config = dict(
    encoder_isotropic=False,
    encoder_activation='gelu',
    encoder_dropout=0.1,
    fusion_encoder_bias='all',
    shampoo_beta=0.95,
    eps=1e-08,
    one_sided=False,
    warmup_steps=430,
)
Rows from block 4 of the fusion encoder of a small model that answers yes/no questions on an image's attributes, named by matrix and row number. Rows with one number belong to one neuron. Each number is 128 + 32 x the weight over its row's rms, rounded and kept within 0 to 255. All counts start at 0.
Before each neuron's rows are labels from the 100 texts, of 14976, where the neuron reaches its largest size: "fires on" is the input token at the peak. Only what is clearly more common there than usual is listed. The data: telescope images of galaxies (Galaxy Zoo DECaLS). In brackets: how many of the 100, against the usual share in percent.
# gate: MLP gate (fusion_encoder.blocks.4.mlp.gate.weight, 512x192), inputs 96-191
# fc1: MLP up (fusion_encoder.blocks.4.mlp.fc1.weight, 512x192), inputs 96-191
# fc2: MLP down (fusion_encoder.blocks.4.mlp.fc2.weight, 192x512, transposed), outputs 96-191

fires on: "merging: merger" (49 vs 1); "merging: minor disturbance" (26 vs 1.8)
gate.419 [118  61 137 161 165 151  87  96 134 175 143 136 123 155 118 165 100 139 156 132 126 169 111 138 121 142 103 119 148 104  83 110 143 120 183  96 166  87 108 151  72 207 224 127 132 144 115  88 118 126 116 143 129 155 133  95  57 123 101 114 111 141 143  91 121  98 168 166  89 123 114 104 135 146 172 145 150 157 124 230 114 102  69 144 155 138 127  84 152 183 112  97  74 157 158 141]
fc1.419 [104 132  71 139 136  70 155 123 142 161  89 114 158 138 132  60 131 134 224 110 128 165 139 125 129 172 131 161 133  98 174 150 123 134 151 145 167  49 155  96 139  80 185 100 123  92 129 170  48 100  85 108 163 193 139 163 124 168 130 109  41  87 110 169 123 144 125  74 154 134 164  85 147  98 144 121 125 135 129 114 132 114 191 125 136  90 106 148 156 166 112 110 174  70 120 183]
fc2.419 [116 162 124  52 112 139 164 125 126 143 123 141 135 177  51 181  92  45 118 104 136  84 152 152 151 146 133 108 120 142 143 161 118 120 129 156  72 130 176 115 211 136  93  85 152 146  73 117 126  77 104  85 227  77 157 142  87 102 151 128 133  85 146 149 143 115 154  83 143 115 149 140 103 133 141 126 131  90 152 114 125 113 142 119 144 121  79 110 123 148 102 103 175 147  52 143]

fires on: "merging: none" (25 vs 12); "bar: no" (23 vs 5.6); "bar: weak" (15 vs 1.5); "bulge size: moderate" (14 vs 3.1)
gate.103 [129 125 180  76 183 145 103 109 126 132 123 162 149  99 104 137  81  99  75 171 135 128 132 158 158 136 136 130 120  91 100 149 158  93 132 130  93  85 126 134 175  87  41 154  87 128 215 133 151 106  81  95 118 125  92 123 143  86 135 137 150 155  98  57 120 113  96 127 170 127 150 135 111 144 117  77 134 144 177 178 114 142 184 136 133 148 157 151 112 100  99  89 113 151 125 107]
fc1.103 [166 134 120  93  93  71  80 144 174 129 132 112 134  80 106 173 207 129 147 108 136 156 130 111 110 141  94 122  98  98 139 122 105 109 147  72 136  90 110 135 130 132 138 183 174 111 139 111 158 158 158 155 171 112 106 165 162  97 152  43 166  76 204 101 146 127 109 137 116 100 100 111 155 181  70 140  40 132 175  82 122 113 110  70 148 160 141 130 112 116 114 117 130 198 110 156]
fc2.103 [118 134 167 131  84 114  79  77 152 140 114 135  94 247  72 133 151 157 110 159 116 111 121 152 159 138 138 134 154  39 118  77  99 110  86 151 119 135  90 120 114 121 154 207 138 135 113 113 106 108 134 120 104 124 140  98 130 128  68 101  87  75 162 159 150 120 141 113 113 138 106 135 160 142 215 125  96 145 171 184 141  95 140 104 150 137 149  93 105  92 114 145 127 159 163 121]

fires on: "spiral arms: yes" (46 vs 7.2); "roundness: in between" (24 vs 9.7); "bar: weak" (22 vs 1.5)
gate.475 [143  80  77 157 137 131 119  63 120 145  98 105 213 104 143  68 104  99 165  77 104  97  89 134 128 132 134 143 122 148 140 106 166 145 136 166 154 173 143  91 126 144 156  98  82 137 135 151 143 135 140 146 141 184 136 124 150 116  62 177 146 182 140  99  83 121 141 210 109 125  91 127  84 176 201 114  97 101 136 111 144 149 155  74  90 178 177 112 115 161 134 147 148 115 111  63]
fc1.475 [138 117 154  74 179 150  99 169 171 143 108 117 126 170 137 108 142 164 131 150 121 124 124 158 147 134 156  73  83 115 126  91  91 144 103 142  91  91 158 162 170 146 101 105  98 100 121 138 158 121  77 135 114 105 100  98 116 182 140 127 118 167 165 138 146 120  63 141 130 145 117 146  82 121  92 163 133 164 102 138 107 110 109 125 148 153 113  97  75  85 174 101 173 123 132 190]
fc2.475 [146 157 114 107 142 135 105 107 142 142 109 140 143  86 133 125  94 139 117  69 127 138 123 156 163 104 124 111 129 121  83 186 168 152 105  79 100  86 123  74 115 185 106 147  88  79 129 176  79 153 140 159  87 114 105  83  82 132 130 117 151 162 151  59  97  93  71 131 137 152  99 150 131 108 100 150 135 132 178 148 182 125 175 159 109 180 115 175 137 115  88 175 123 118 163 144]

fires on: "roundness: round" (38 vs 7.5); "bulge size: small" (20 vs 3.3); "edge-on disk: yes" (9 vs 2.6)
gate.328 [112 122 113 137 196 134 180  96 138 155 149 101 145 105 133 163 116 168 101 152 144 110 106 128 132 108  60  62 140 158 101 179 139 139 113 116 102  96 129 128  85  92 158 124 121 108  74 113  73 160 147  94 145 159  31 153 124 168 102 179 129 152 163  78 116  71 145  83 113 114 155 119  82 114 135 131 117  56  93 160 159 164 117 127 124 142 108 127  77 126  88 168 129 159 143 120]
fc1.328 [120 137 141 111 152  76 157  81 153  89 110 151 124 163  99 108 130  92 155 131 106 152 179 115 145 131 116 152  89 130 188  93  87 130 123 155 142 142 160 127 110 136 143 151  99 157 117 100 172  87 111 151  67  99 138 145 188  96 183  54 119 118  98 138 155 109 111 139 115 136 172 113 155  99 121  97 113 164 141  92 110 122 132 145 167 103 151 150 107 147 175  91 151  99 133 121]
fc2.328 [113  68 156  97 136 127 151  58 169  94  74 149 114 134 110 153 122 176 186 164  86  92 139 175 112 143 105  82 130 144 144 143 139 139 115 152 200  93 138 148 143 169 105 175 148  84 155 124  83 117 111 165 161 112 135 181 114  71 134  59 133 146 141 157 101 108  63 160  72 160 142  91  85  66 142 105  73 126 124  74  72  71 121 125 124 144 128 112  61 110 162 117 143 119 113 123]

fires on: "merging: merger" (90 vs 1); "merging: major disturbance" (10 vs 0.5)
gate.135 [ 85  54 163 162 133 105 120 158 133 133  78 151 114 126  60 102 100 105 132 191  95  94 128 154 135 154 107  94 189 128  89 167 136 126 129 136 113  93 134 128 126 119 127  99 114 137 128  80  72 175 136 130 140 143 126 136 118 118 115 133 141 160  98 137 152 134 104 115 156 148 112 170 110  30 123 154 129  91 136 181  13 126 141 177 182 156 142 169 140 127  82 168 141 180 135 166]
fc1.135 [129 126  88  75 109 176 113 175  98 176 178  74 129  96 159 124 181 146 105  70 124 159 189 127 131 202 132 120 138 127 147 137 181 112 108 121 132 165 136 130  88 167 154 190 148 184 137 156  92 113 142  89 113 167 130 154 149 174 128  89  89 107 140  92  66 110 138 193 150 169 118  98 118 174 140 123 134 161 165  48 154 138  60 122  93 138 103 106 114 136 184  61 149  96  97 161]
fc2.135 [134 171 163  82  64 123  86 131 115 125 158 150  96 112 137 130  99 121 122 118 118 131 124 104 151 106 171 120 126 133 160 191 167  78 133 113 129 114 190 125 167  85 109 187 134 185  73 168 177 152 143 136 103 116 124 111 116 117 162 119 123 112 129 121 106 111 166 112 149  59 143 108  94 136 123 110 114 127 122  93 118  95 183 100 156 135 154 159 114 112 134 204 150 157 161 136]

fires on: "spiral arms: yes" (61 vs 7.2); "spiral winding: loose" (26 vs 1.2); "bulge size: small" (8 vs 3.3)
gate.187 [ 88 127 159 163  53 110 112 120 136  95 113  89 180 167  56 111 160  90 167 151 171 103 132  70 132 152 113  60 139  79 115 161  95  98 140 125 101 136 117  97 154  98 146 148  80 141 130 177  73 114  96 164 125 110 135 141 155 163  86 131 215 147 114 103 180 130 115 126 128 131 228  91 111  93 148 104 119 151  99 182 131 176  87 102 145 113 157 193 179 101  78  87 165 176  92 166]
fc1.187 [125 109  70  64 142 160 108 165 104 149 159  79 147 129 100 112 118  89 134 154 140 149 131  81 128 141 107 125  77 182 191 166 128 160 106  98 127 144  63 121  72 139 143 140 170 104 112 122 109 108 100 116  55 173 145 143  66 101 149 129  81 120 151 142 149 151 124 118 117 173 138 119 150 123 105  86 164 122 159 128 110 110 119 157  66  92 142 133 112 140 123 156 169 105 132 122]
fc2.187 [118 144 190 125 144 178 106 132  64 153 146  93 154 169  91  82 184 210 111 131 133 145 120  63 146 129 162  80 117 103 215 174 141 115 109 147 152 121 203 160 109  51 125 180  88  96 108 175 130  97 112 162  86  86 142 104 150 139 148 141 187 132 123 144 189 142 115 123 143 109 209 120 105  46 111  84 152 118 114 105 168  91 113 114 152 109 140 170  71 138 126 129 160 124 154 139]

fires on: "merging: none" (75 vs 12); "roundness: round" (16 vs 7.5); "roundness: cigar-shaped" (9 vs 3.8)
gate.165 [135 153 132  78  92 115 134 124 121 127 108 189 110 119 117 108 146 118  93 108  52 172 168 142 118 144  96 145 132  80  81 104 158 165 108 129  60 135 159 153 122 131 174 116 208 103 107  89  87  79 144 130 142 190 113 143 120 113 126  94  79 132 169 107 109 141 119 174 165 176 167 135 174 143 181 133 146 115 131  88  82  79 149 112  78 119 155  96 186 132 100 137 126 176  76  73]
fc1.165 [187 127 131 130 116 114 125 127 196 106 171  91 146 163 177 128 114  78 165 156  79 153 123 181 127 163  98  88 129 189 129  66 179 128  86 103 147 130 131  69 135 150 146 208 186 145  95 129 127 109 148 117  85 163 125 129 130 128 137 158 151 112  64 144  88 150 110  98 126 102 171 100 149 140 170 188 110  77 181 170 130 179 105 135 161 136 134 170 142 103 107 140  92 111 142 149]
fc2.165 [117 141 131 120 118 131 124 101 122 118 193 146 110 138 122 150 132 137 169 103 158 140  90 192 130 115  86 126 159 127 155  96 120 145  84 189 116  65 187 118 110 102 119 109 100 124 121 182 173 123  92 167 108 159 156 198 138 103 122 158 144 139  97 177 135 110 118  74 149  80 122 159 137 182 108 167 213  97 150 145 113 161  93 124 145  86  77 148 141 189 112 115 101  54 134 119]

fires on: "merging: none" (62 vs 12); "roundness: round" (24 vs 7.5); "shape: star or artifact" (10 vs 0.7)
gate.14 [177 100 122 122 122  84  75 162 111 152 140 151  68  99  60 176 114 136 127 118 123 146 166  20 108 114 133 141  76 134 122  87 117 124 114 128 169  81 158 142 141 134 175 110 197 165 189 147 111 147 164 157 120 130 127 126 148 118 156 119 123 153  93 180 153  84 156 146 166  95 149 118 124 130 112 216 194 123 171 100  90  62 126 170 129  86 110 150 127 175  92 141 127 152  65 158]
fc1.14 [130 152 171 137 119 117 111 185 138 188 115 112 145 139 149 173 105 140 155 101 131 183 138  90 125 164 113 183  62 198 164 115 102 126 147  89 174  85  78 134 155  99 157 153  91 124 132  81 107  99 123 104  91 118 131 129 164  84 123  93 145  63 218 113 108 167 174 116 143 199 143 105 138 114  63 126 107 175 102 152 137 115 149 131  75 200 132 113  64 134 113 151 123 151 166 136]
fc2.14 [ 64 120 157 120 100 114  75 113 151 131 129  88 147 184 139 181 127 154 134 133 101 129 167 153 199 158 123 112 129 148 201 147  38 177  78  81 161 109  98 126  81 132 158 143 125  92 133 102 146 143 151  75 114 103 161 149 146 165 112 137 167 121 217 151 104 152 130  83 146 168 108 138 137 163  43 124  91 152 156 145 122 123 182  82 138 191 100 141 120 148 117 164 123 109 101  84]

fires on: "spiral arms: yes" (86 vs 7.2)
gate.312 [135 121  76 138  99 127 117 114 131 123  95  77 159  98  65 140 185 107  68  71 177 172 160 126 133 210 109 162 140 140 121 136  66 172 100 134 103 165  65 140 125 135 122 115 159  88 123 188  89 121 120 122 120 162 131  97 145 149 149 107  89 107 174 100 156 140  89 117 143 144 161 163 125 150 176 141 143 112 119  57 120  98 140 120 144 139 109 175 149 104 143 154 141 183 143  67]
fc1.312 [140 105 116  46 136 125 120 141 158 113 185  70  35 156 172 134 122 147 141 170  93 120  99 131 172 118 137 101 139 117 186 154 154 165 135 152 171 116 164 145 101  86  64 108 135 180  97 112 125 129 131 147 113 121 131  80  78  79 176 115 136 128 112  92 102 183 124 100 117 112 149 151 120 130 134  93 171  96  79 151 154 146 121 155 133  66 125 122  96 138 182 132  93  58 158 123]
fc2.312 [115 144 162  89  81 135 103 117 118 100 121  90  37 164 128 104 155  95  75 135  37 126 179 149 139 133 171  70 181 129 143 136 124 125 164 137 198 125 121  98 155  80  62 120 104 106 143 125 134 113 205 117  83  69 102  46 133 136 137  88 117 163 139 104 179 189 131  50 140 135 112 121 102 110 140 120 161 104 101 172 126 148 153 120 159  87  62 152 124 159 204 129 126 112  74  82]

fires on: "roundness: round" (24 vs 7.5); "roundness: cigar-shaped" (20 vs 3.8); "spiral winding: tight" (11 vs 3.1); "merging: merger" (7 vs 1)
gate.93 [ 91 120  92 174  80 174 108  85 160 135 124 123 129 116 138 130 136  60 116 120  99 131 137 109 152 179  56 161 133  48  80  64  70 123 118 142 110 155 175 127 144 118 154 121  64  93 115 141 107 141 168 146 122 150 121 141  91 137  68 156 135 120 175  30 110 161  95 135 100 151 123 140  73 112 158 131 121 109 133 142 106  89  85 157 159 146 175 134  99  94 136 138 160 156  48 183]
fc1.93 [116 128 128 172 157 154 117 105 129 131 120 153 145  88 100 124 145 100 111 135 158 127  77 138 139 145 138 150 165  88 163 116  69 128 148 124 152 175 167  77  88 101 130 126 136 183 110 151 151 171 122  64 119 173  97 114 176 145 137 125 150  60  99  98  90 143 116 101 152  93 115  94 104 140 128 134 115 155  57  93 108 119  97 114 151  95 123 141 172 143 118 133  44 112  69 138]
fc2.93 [148 116 104 161 140 160 129  98 108 138 112 125 102  85  94 154  85  72 109 147 138 132  87 179 114 229 134 198 145  66 124 133 129 183 113  89 178 131 120 129 125 108 125 111 113 114 115 127 145 155 129 103 110 107  69 104 140 119 162 102 122  67 177 113  91 127 165 194 126 112 150  32 144 131 121 169 129 141 106 104 123 160 163 126 150 117 139 127 185 152  75 153  75 113  91 211]

fires on: "spiral arms: yes" (75 vs 7.2); "spiral winding: tight" (15 vs 3.1); "spiral winding: medium" (8 vs 1.8)
gate.299 [ 91 115 184 130 106 160 150 114 130 132 134 111 153  99 169 140  99 138 158 126 131 107  78 114  53 125  70 133 124 153 146  97 119 154 107  63 108 135 115  88 115 131 183 109  85 131 154 165 126 120 200 167 155 138 180  67 150 164 177 116 178 122  96 115 122 119 120 126 109 140 112 141 186 153 120 124 118 112 167 130 132 122 139 141  93 162 136 121 156  67 100 157 129  68 115 147]
fc1.299 [120 160  64 111 157 151 125 123 140 141 148  79  68 171 116 149 175 210 175 115 176 190  66  91 177 106 148 168 110 103  82 175 108 112 153 138 149 143 145 108 132 156 128 149 137 143 128  84 183 113 115 126  77 152  88 154  94 161  73 158  93 159 149 126 130 144 144 143 152 142 133 163  83  97 149 143 127 119  97 116 136 113  92  87 150  65 124 166  92 190 138 125 144 152 129 123]
fc2.299 [137 191 144 124 162 107 151 131 137 107 127  93 118 146 129 140 179 115 122 131 110 164 108  32 130 139 132 174 111 132 101 174  89 138 155 103  83  99 140  97 144 137 195  72 153 122 155 171 177 138 157 138 100  86 131 121 117 153 104 197 129 145 134 159 181 140  77 139 130 137 165 162 152 172 124  31  88 128 116 114 159 147 110 119 123 111 113 139 152 115 164 127 123  80  89 123]

fires on: "shape: featured or disk" (45 vs 9.7); "spiral arms: yes" (34 vs 7.2)
gate.348 [159 146 148 184 184  94 168 151 129 114 114 146 150 156 157 191  56 147 109 151 183 161 123  99 143 138  79  79 108 108 164 110  73 131 135 133 110 114  74  79 153 125 150  91  95 147 171 123 190 101 103 130 154 162 129 128 155  84 133 147  82  76 124 165 137 105 120 142 177 138 121 128 167 182  93 161 111 190 130 107 120 141 161 165 151 127 121 126 136 114 131  91 164 150 125 146]
fc1.348 [128 104 110 127 108 203 109  83 103 103 128 100 138  68 159 127 149 105 152 103 149 139 116 108 148 135 137 149 176 183 142  94 126 182 110 148 210 117 160  84  95 107 167 203 144 107 122 117  68 150 160 159 147 120 123  99  98 115 126 154 165 125 130  98 100 147 162 109  70  95 133 133 100  84 169 114 173 134  90 152 180 119 188 107  66 120 110  86 123 160 152  83 104 143  89  96]
fc2.348 [116 122 102 203 111 109 144 114 144 122  80 132  62 151  93 126 121 119 125 114 109 119 116 138 126 149 119 124 123 164 114 127  90  92 185  94 103 127  99 153 107 119 144 194 150 109 105 125 117 122 105 103 154 147 149 126 106  92 110  74 116 131 109 182 124 143  47 125 117 136 113 133  84 108 107 160 112 180 148 132 133 101 131 159 133 140  89 128 185 125 153 123 132 116  99  64]

fires on: "shape: featured or disk" (98 vs 9.7)
gate.305 [108 165 117 195 144  66  89 178 159  90  83 101  89 173 124 157 112 115 109 161 118 165 165 128 125  99 188 101 145 114 153 145 123 148 148 135 134 133 111 118 148 156 118  81  88 148 153 122 118 169 155 152 141  95 102 121 189 189 154 117 153 100 136  81 144 117 161 130 105 151 150 125 101  97 115 141 135  88 149  99 167 130  95 156 101 136 151 139 131 116 155 115  83 179 132  86]
fc1.305 [120 103 147 150 126 119 146 151 120 129 141 166 126 139 145  81  81  74 132 144 115 112 126 161  94 169 143 101 124 175 154 139 105 147  50  62 105 153 109 148 163 152 127  84 111 166 160 134  76 165  68 104 101 137 146 107 146 165 135  94 129  82  52 190 138 104 104 167 212  57 124 129 138 189  72 176 135  88 112 156 141  98 144  94 114 150  91 136 138  97 150 167  96 131 103 121]
fc2.305 [107 155 156 167 123 147 129 147 158  89 125 141 139  90 152 143 100  81 154 116  86  85  96 147 142 135  71 113 130 159 132 110 147 145  94  90 174  86 127  90 127 139 158 183 143 147 140  63 145 188 133 120  92 172 125  89  24 144 172  71 127 120 130 164 113 119 106  80 111  99  99 150 132  88 181 118  68 105 133 146 128 137 165 159 125 133 119 113 119 201 142  86 113 142 116 145]

fires on: "shape: featured or disk" (42 vs 9.7); "merging: minor disturbance" (31 vs 1.8); "merging: major disturbance" (12 vs 0.5)
gate.492 [146  65 112 183 110 149 134 162  94 115 113  88  71 101 132 195  81 149 103  97 100 178 150 111 107 136  93  95 119 164 134 112  88  90 146 157 148  91 103  84  77  98 129 182 146 111  97  79 103 146 108  29 170 136 149 106 189 107  91 128 227  76 180  98 128 135 191 116 125 114 196 122 161 121 147 204 144 110 104  99 177 123 135  78 120 152 104 104 150 193  89  95 110 136 150  90]
fc1.492 [120  76 192 117 155 133 146  94  85 171  54 170 132 105 146  67 133 109 171 141 125  73 148 107 178 108  91 128  87 150 115 156 136 162 107 110 117  61 119 134 117 117 149 142 167 112 177 101 100 119  91  98 183  73 180 171  89 139  89 155 131  65 101 118  76 168 117 121 108  84 162 174 150 144  56 139 140 113 144 132 164 133 186 123 141 132 162 120  90 106 125 137 163 154  84 166]
fc2.492 [ 82 165  86 131 152 143 123  93  54 166 139 108 118 202 125 113  95 107 118 136 129 135 144 133 158 111 142 134  82 145  91 163 171 136  92 109 101 124 120 168 106 113 149 138 157 157 133  88 121 123 102 171 171 104 108  57 160 125 165 134 130 108 145 100 123 128 147 116 132 116 120 132 160 137 129  99 126 131 109 129 166 204 179 175 135  81 115 128 115 188 123 144 121 118 171 113]

fires on: "roundness: round" (57 vs 7.5); "roundness: cigar-shaped" (41 vs 3.8)
gate.337 [152 132  63 166 135 121 131 165 108  85 158  43 128 198 109 153 119 145 117 152  97 106 116  87 179 125 128 167  91 114  91  87 146 137 165 115 112 172 104 145 106 122  82 146 182 111 161 143 112 127  76 120 250 149 132 170 115 143 171 119  69 141 150  95 134 122 169 111 168 128 111 132 159 146 148 107 146  76 133 119 159  76 141 120  93 136  92 115  77  79 105 155 102  99 102 119]
fc1.337 [121  41 159 148 150 145  99 157 115  83 166 141 126 135  97 111 109 148  80 120 193 146 146 119 104 193 165 118 118 130  75 101 102 151  88 103 179 160 108 133 116 141  67 155 140 155 116 117 160 153 146 105 151  64 155 140 136 111 173 101  98 112 157 145  96 124 116  86 104 149 123 121 112 125 171 123 134 122  93 113 120 196 141  99 142  86 116 153  66 138 127 137 149 147  74  73]
fc2.337 [150  90 136 133 105  89 128 108  91 103  99 140 156  90 178 142 157 142 130  93 148 121 121  87 103 126 117  99  65 118 157 133  80 145 181 103 168 138 146 137 117 100  77 165 125 109  79 127 123 136 113  79 182 138 164 111 165 147 121  71 123 157 130 105  74 165 113 145 155 157 119 135  93  71 152  75 160 159 102 147 150 120 128  71 152 105  95 127 112 166 167 134 127 127 188 129]

fires on: "merging: merger" (68 vs 1); "merging: major disturbance" (18 vs 0.5)
gate.210 [ 54 152  96 176 157 121 172 114 138 140 134 105 122 148 132 101 145 110 142 116 124 102 192 128 148 142 124  92 183 139 149  89  66 122 119 114 100 143 123 112 103 140 113 107  78  88  99 102  73 164  79 195  97  77 138 124  78 122 175 157 148 180 132 157 155 132 141  78 101 102 148 115 113 129 133 135 124  96 130 222 149 204 136  92 153 182 142 121 139 163 142 163 165 138 158 203]
fc1.210 [157 125 151 122 119 128 124 124 154 143 138  72 146  69 145 120 118 160 173 140 119 151 106 131 112  96  94 122 177 108 103 109 141 183 123 178 166 113 109 110 185 109 125 143 125 145 187 109 175 114 178 148 101  72 157 178 102 139  92 105 156  82 155 163 145 131 117 168 142 133 154 102 129 129 181 170  88 167 115  65 118 136 119 119 129  28 181 137 110 102 161 123 135 143 122 133]
fc2.210 [158 126 130 132 112 103 183 131 121 131 139 110 102  69 117 102 150 155 140 145 138 156 128  78 144 126  81 118 105 200 109  89  64 132 132 108 122 101 125 128 152 130 129 159 129 176 147  80 214 130 138 132  32 123 129  91 172 131 138 142 222 124 143 140 115  76 166 112 132 149 127 150 127 122 153 185 133 118 114 113  91 155 130 136 175 103 182 124 132 138 164 121 106 123 157 144]

fires on: "shape: featured or disk" (100 vs 9.7)
gate.359 [158 124 115 122 130 115 141 119  72 150 102  64 148  72 128 185 136  96 100 132 103 183 148 149 182 144 146 153 155 115 115  37 193 133 146 113 181 148  60 102  70 113  89 171 111  58 126 139 100 159 117 187 134 160 140  86 128  88 120 146 166 149 127 110 137  66 132 144 181 168 123 107 145 142 164 113 198 120 169 119 138 123 129  52  94 118 123 149 110 135 165 151 125 146 150  94]
fc1.359 [104 122  37 124 101 130 144 125 135 218 107  85 146  57 115 146 172 184 109 135 126 151 128  94 149 123 203 117 147 155 143  87 159 155 133  99 155 157 144 148 127 111 102 115 113 117  87 138 135 127 150 174  60 111 165 134 172 169 103 147 165 146 149 185 112 113 141 153 122 107 155 147 141  98 110 135 181 115  97 164 151 164 151  94 115  87 109 116  94 103 155 142 117 164 154 115]
fc2.359 [113 174 105 119 117  87 160 163 136 188  84 114  89 108  94 101 115 123  63 127 182  91 121 143 171 169 162 109 119 111 160  97 135  77 176  93 159 119 144 116  99  94 121 149 120  78 142 166 148 114 133 153 112 101  89 137 128 159  79 162 123  95 108 129 108 155  63 132 102 109 124 156  82 116 155 128 181 120  86 119  75 184 164  93 128 100  65 177 108 158  94 127  94 128 203  94]

fires on: "merging: none" (74 vs 12); "bulge size: small" (10 vs 3.3)
gate.393 [159 143 166 167 141 114 133  97 112 124 122 139 120 171 166 109 115 200 101 111 150 142 117  99 100 146  77 170  72 119 157 214 150 127 110 186  68 151 145 148 129  97 182 107 105 110 125 132 138 138  95 102 128 126 116  82 125 113 139 153 136 143 112 177 153 124 159  98 150 115 171 149 125 132  95  88 114 167 133 163 174 161  90 114 136 131 100 103 104 138 156 120 153  46 157 101]
fc1.393 [114 150 106 195 155 139 132 139 111 108 132 122 105 156 115 115 172 130 105  98 172 204 130 103 127 116 104 118 104 141 134 123 119 178  88 163 115 103 140 131 120 157  97 117 128 170 101 128 109 127  97 170 127 157 104 119 173 104  75 144  89 168 157 151 146 160 155 106  87 123 171  90  73 123  67 140 108 125 146 140 106 197  75 150 115  85  78 150 169 149 123  56 212 112 130 158]
fc2.393 [138 130 101 115 138 127 133 164 138 110 131 125 177 135 145 141 121  76 242 126  65 131 126 174 134 124 178 148  73 116 129 170 116 138 166 130 135  76 146 174  98 137 128 127 104 101 170 130 151 139  62 180  98 134  98 160 102 136 103 134 112  50 146 129  75 126 150 162 116 148 184 111 189 110  84 127  78 136  97 110 134 181  99  91 141 179 102 192 149  97 149 117  97 149 166 128]

fires on: "shape: featured or disk" (57 vs 9.7); "spiral arms: no" (20 vs 2.1)
gate.327 [230 141  97 168  71 192 176 132 123 123 117 100  82 114 127 128  98 149 131 110 102 114  94  93 101 116 104 159 140 108 140  94 110  79 114 131 201 127 148  82 105 122 155 157 161 156  73 191 115 161  97 105 155 150  99 142  87 159 150  95  99 119 151 148  58  66  74 105  98 127  68 146 140  79 151 119 148 151 109 127 113 164  82 128  99 110 135 121  83  80 125 142 157 184 151  98]
fc1.327 [135  76 151 111 129 108 136  65 123 158 127 169 149 160  94 146  82  94 132 104 101 152 129 138 126 133 142  92 172 149 107 105 107 128 104  86 144 144 100 136 163 138 197 112 100 137 157  41 127 100 114 177 112 141 167 123  96 220 118  91 134 138 128 170 115 163 167 146  65 135 153 135 127  90 149 119 169 190 118 149  72 147 140 140 139 151 112 164 130 117 139 110 145 159  75 138]
fc2.327 [114 106 134 124 143 150 214 118 104  75 132 163 171  85  88 142  87 171 169 187  95 136 160 131  91 136 174  64 125 168 102  98 125 132 125  73  57 156 106  75 146 198 145 160 136 171 170 101 103 117 103 121 119 133 102  88 102  98 168  81 138 192 144  85 130 168 133  91 131 132 143 153 105  52 132 116 195  72 197  90 130 107 121  83  83 127 136 128  86 113 153 135 137 127 119 140]

fires on: "shape: featured or disk" (99 vs 9.7)
gate.301 [136 118 140 137 101 134 113 165 116  72 140 141 124  98  87 112 150 123 121 135 150 105 106 168 165 102 111  90 153  82 118 112  73 105 147 143 143 134  38 163 108 126 117 124 102 119 133 152 194 119 144 149 149 179 132  79 127 136 149 138  99 123 166  96 139  64 120 160 119 146 117 179 160 154  99 149 157 121 128 149 106 169 181 164 133 110  96  89 102 133 114 121 173 230  44 170]
fc1.301 [103 120 153 122 130 130 156 119  79 164 161 113 135  50  99 140  94 175 110 118 142 146 166 125 179 115 168  77  89 103 154 184 180 125 158 144 119  88 100  98 114 169  71 132 109 117 130 170  88 131 139 159  87  81 141 124 124 116  73 134  96 143  83  97  85  85 141 113 145 155 163 158  94 175  47 127 110  79 115 137 110 155 160 155 164 137  98 184  67 168  92 110 154 110  83 190]
fc2.301 [106  56 145 113 133 116 100 105  79 124  99 112 121  84  80 130 149 116 129 114 142  67 189 105 136 174  96 163 197  76 125 139 151 149 127 114  99 130 118 113 104 116 115 150  84 131 166 135 150  92 135 132 124 126 160 169 133 204 124 115 177 151 160 122 135 125 149 189  78 126 137 159 140 127  90 115 121 124  98 192 176 202 142 100 114 127 122  93 116 156 146 104 151 133  99 145]

fires on: "merging: none" (37 vs 12); "shape: smooth" (25 vs 11.8); "roundness: round" (20 vs 7.5)
gate.125 [140 149  39  60 141 188 139  87 185 110 183 137 123 159 117  74  92 151 113 115 129 130 155 164 115  87 114 136  79 128 144  56 140 145 152 157 123 106  93 106 136  99 168 122 120 119 134 153 173 100 100 126 148 135  83 112 127 132  98 202  99 144  98  62 119 123 116 113 146 107 190 130 131 138  88 118 130 149 138 125 131 168 106 133 164 141 169 136 143  79  79  58 100 142  50 129]
fc1.125 [105 153 119 136 153 119 156 110  50  76 172 117  90 122 125 100 155 222 152 133  80 113  80 122 147 134 153 167 122 137 113 135  96  91  80 116  95 123 161 105 148 173 156 185  87 166 110  83 192  88  92 162 128 133 160 107 141 175 128 142 133 139 162  90  75 167  62 120  79  94 153 126 115 110 133  99 173 101 144  58 146 157 113 140 137 124 207  75  99 144 136  77 162 141 140 141]
fc2.125 [ 73 127 116 109  92 114 224 143 166 137 126 123 124 141 126 103 177 206 161 148 104 139  59 107 188 122 125 120  74  90  99 144 115 155 125 180 127 110 143 166 133 139 124 114  47 111 120 143 126 139  93 101 176 181 135  82 108 140 126 170 104 112 141  71  75 175 126 112 119 130 130 156 103 126  90 130 183 115 147 124 105 163 177  97 135 164  79 120 133 125 167 124 105 123  89 128]

fires on: "spiral arms: yes" (59 vs 7.2); "spiral winding: medium" (8 vs 1.8)
gate.474 [ 80 140 130  85  94  51 113 132 130  96 160 154 160 138 145 142  77 160 122 121 152 144 122 150 135 134 153 151  94  98  75 185 160 149 127  61 143 119  71 104 111 123 159 138 133  86 159  63 136 139 133  84 111 189 120 108 154 187 134  84 142 113  80 183 114 120 164 108 147 205 155 107 107 185 105 124 178  75 117 116 145 178 178 139 164 116 134 109 114 116 125  85 136 130 123  96]
fc1.474 [116 169 139 128  95 104 103 143 145 103 100 132 102 120 158 176  96 129 110 135 131 159  72 148 121 148 158  82 135 136 140 142 100 140  75 125 125 160  83 144 121 184 130 157  78  63 108 107 194 138 132 135 148 122 113 127  96 141 103 169  92 130 138  58 114  85 133   0 178 110 166  54 153 112 167 154  96 132 108 101 128 185 108 126 181  94 141 134 163 126 168 115 146 146 140 125]
fc2.474 [156 190 111 166  55 102 118  87  95 139 134 101 147 103 126  92 181 150 102 125 132 127 131 155  75 141 135 163 106 126 139 159 113 115 116 122  72 178 109 145 113 185  70  96 150 125 118 114 110 140 124 119 161  84  31 162 102 106 179 115 120 153 154  95 113 117 114  84 138  96 209  87 130 109 133  96 173 106  95 105 109  92  97 153  84 118 109 112 179 124 178 129 160 142  91 117]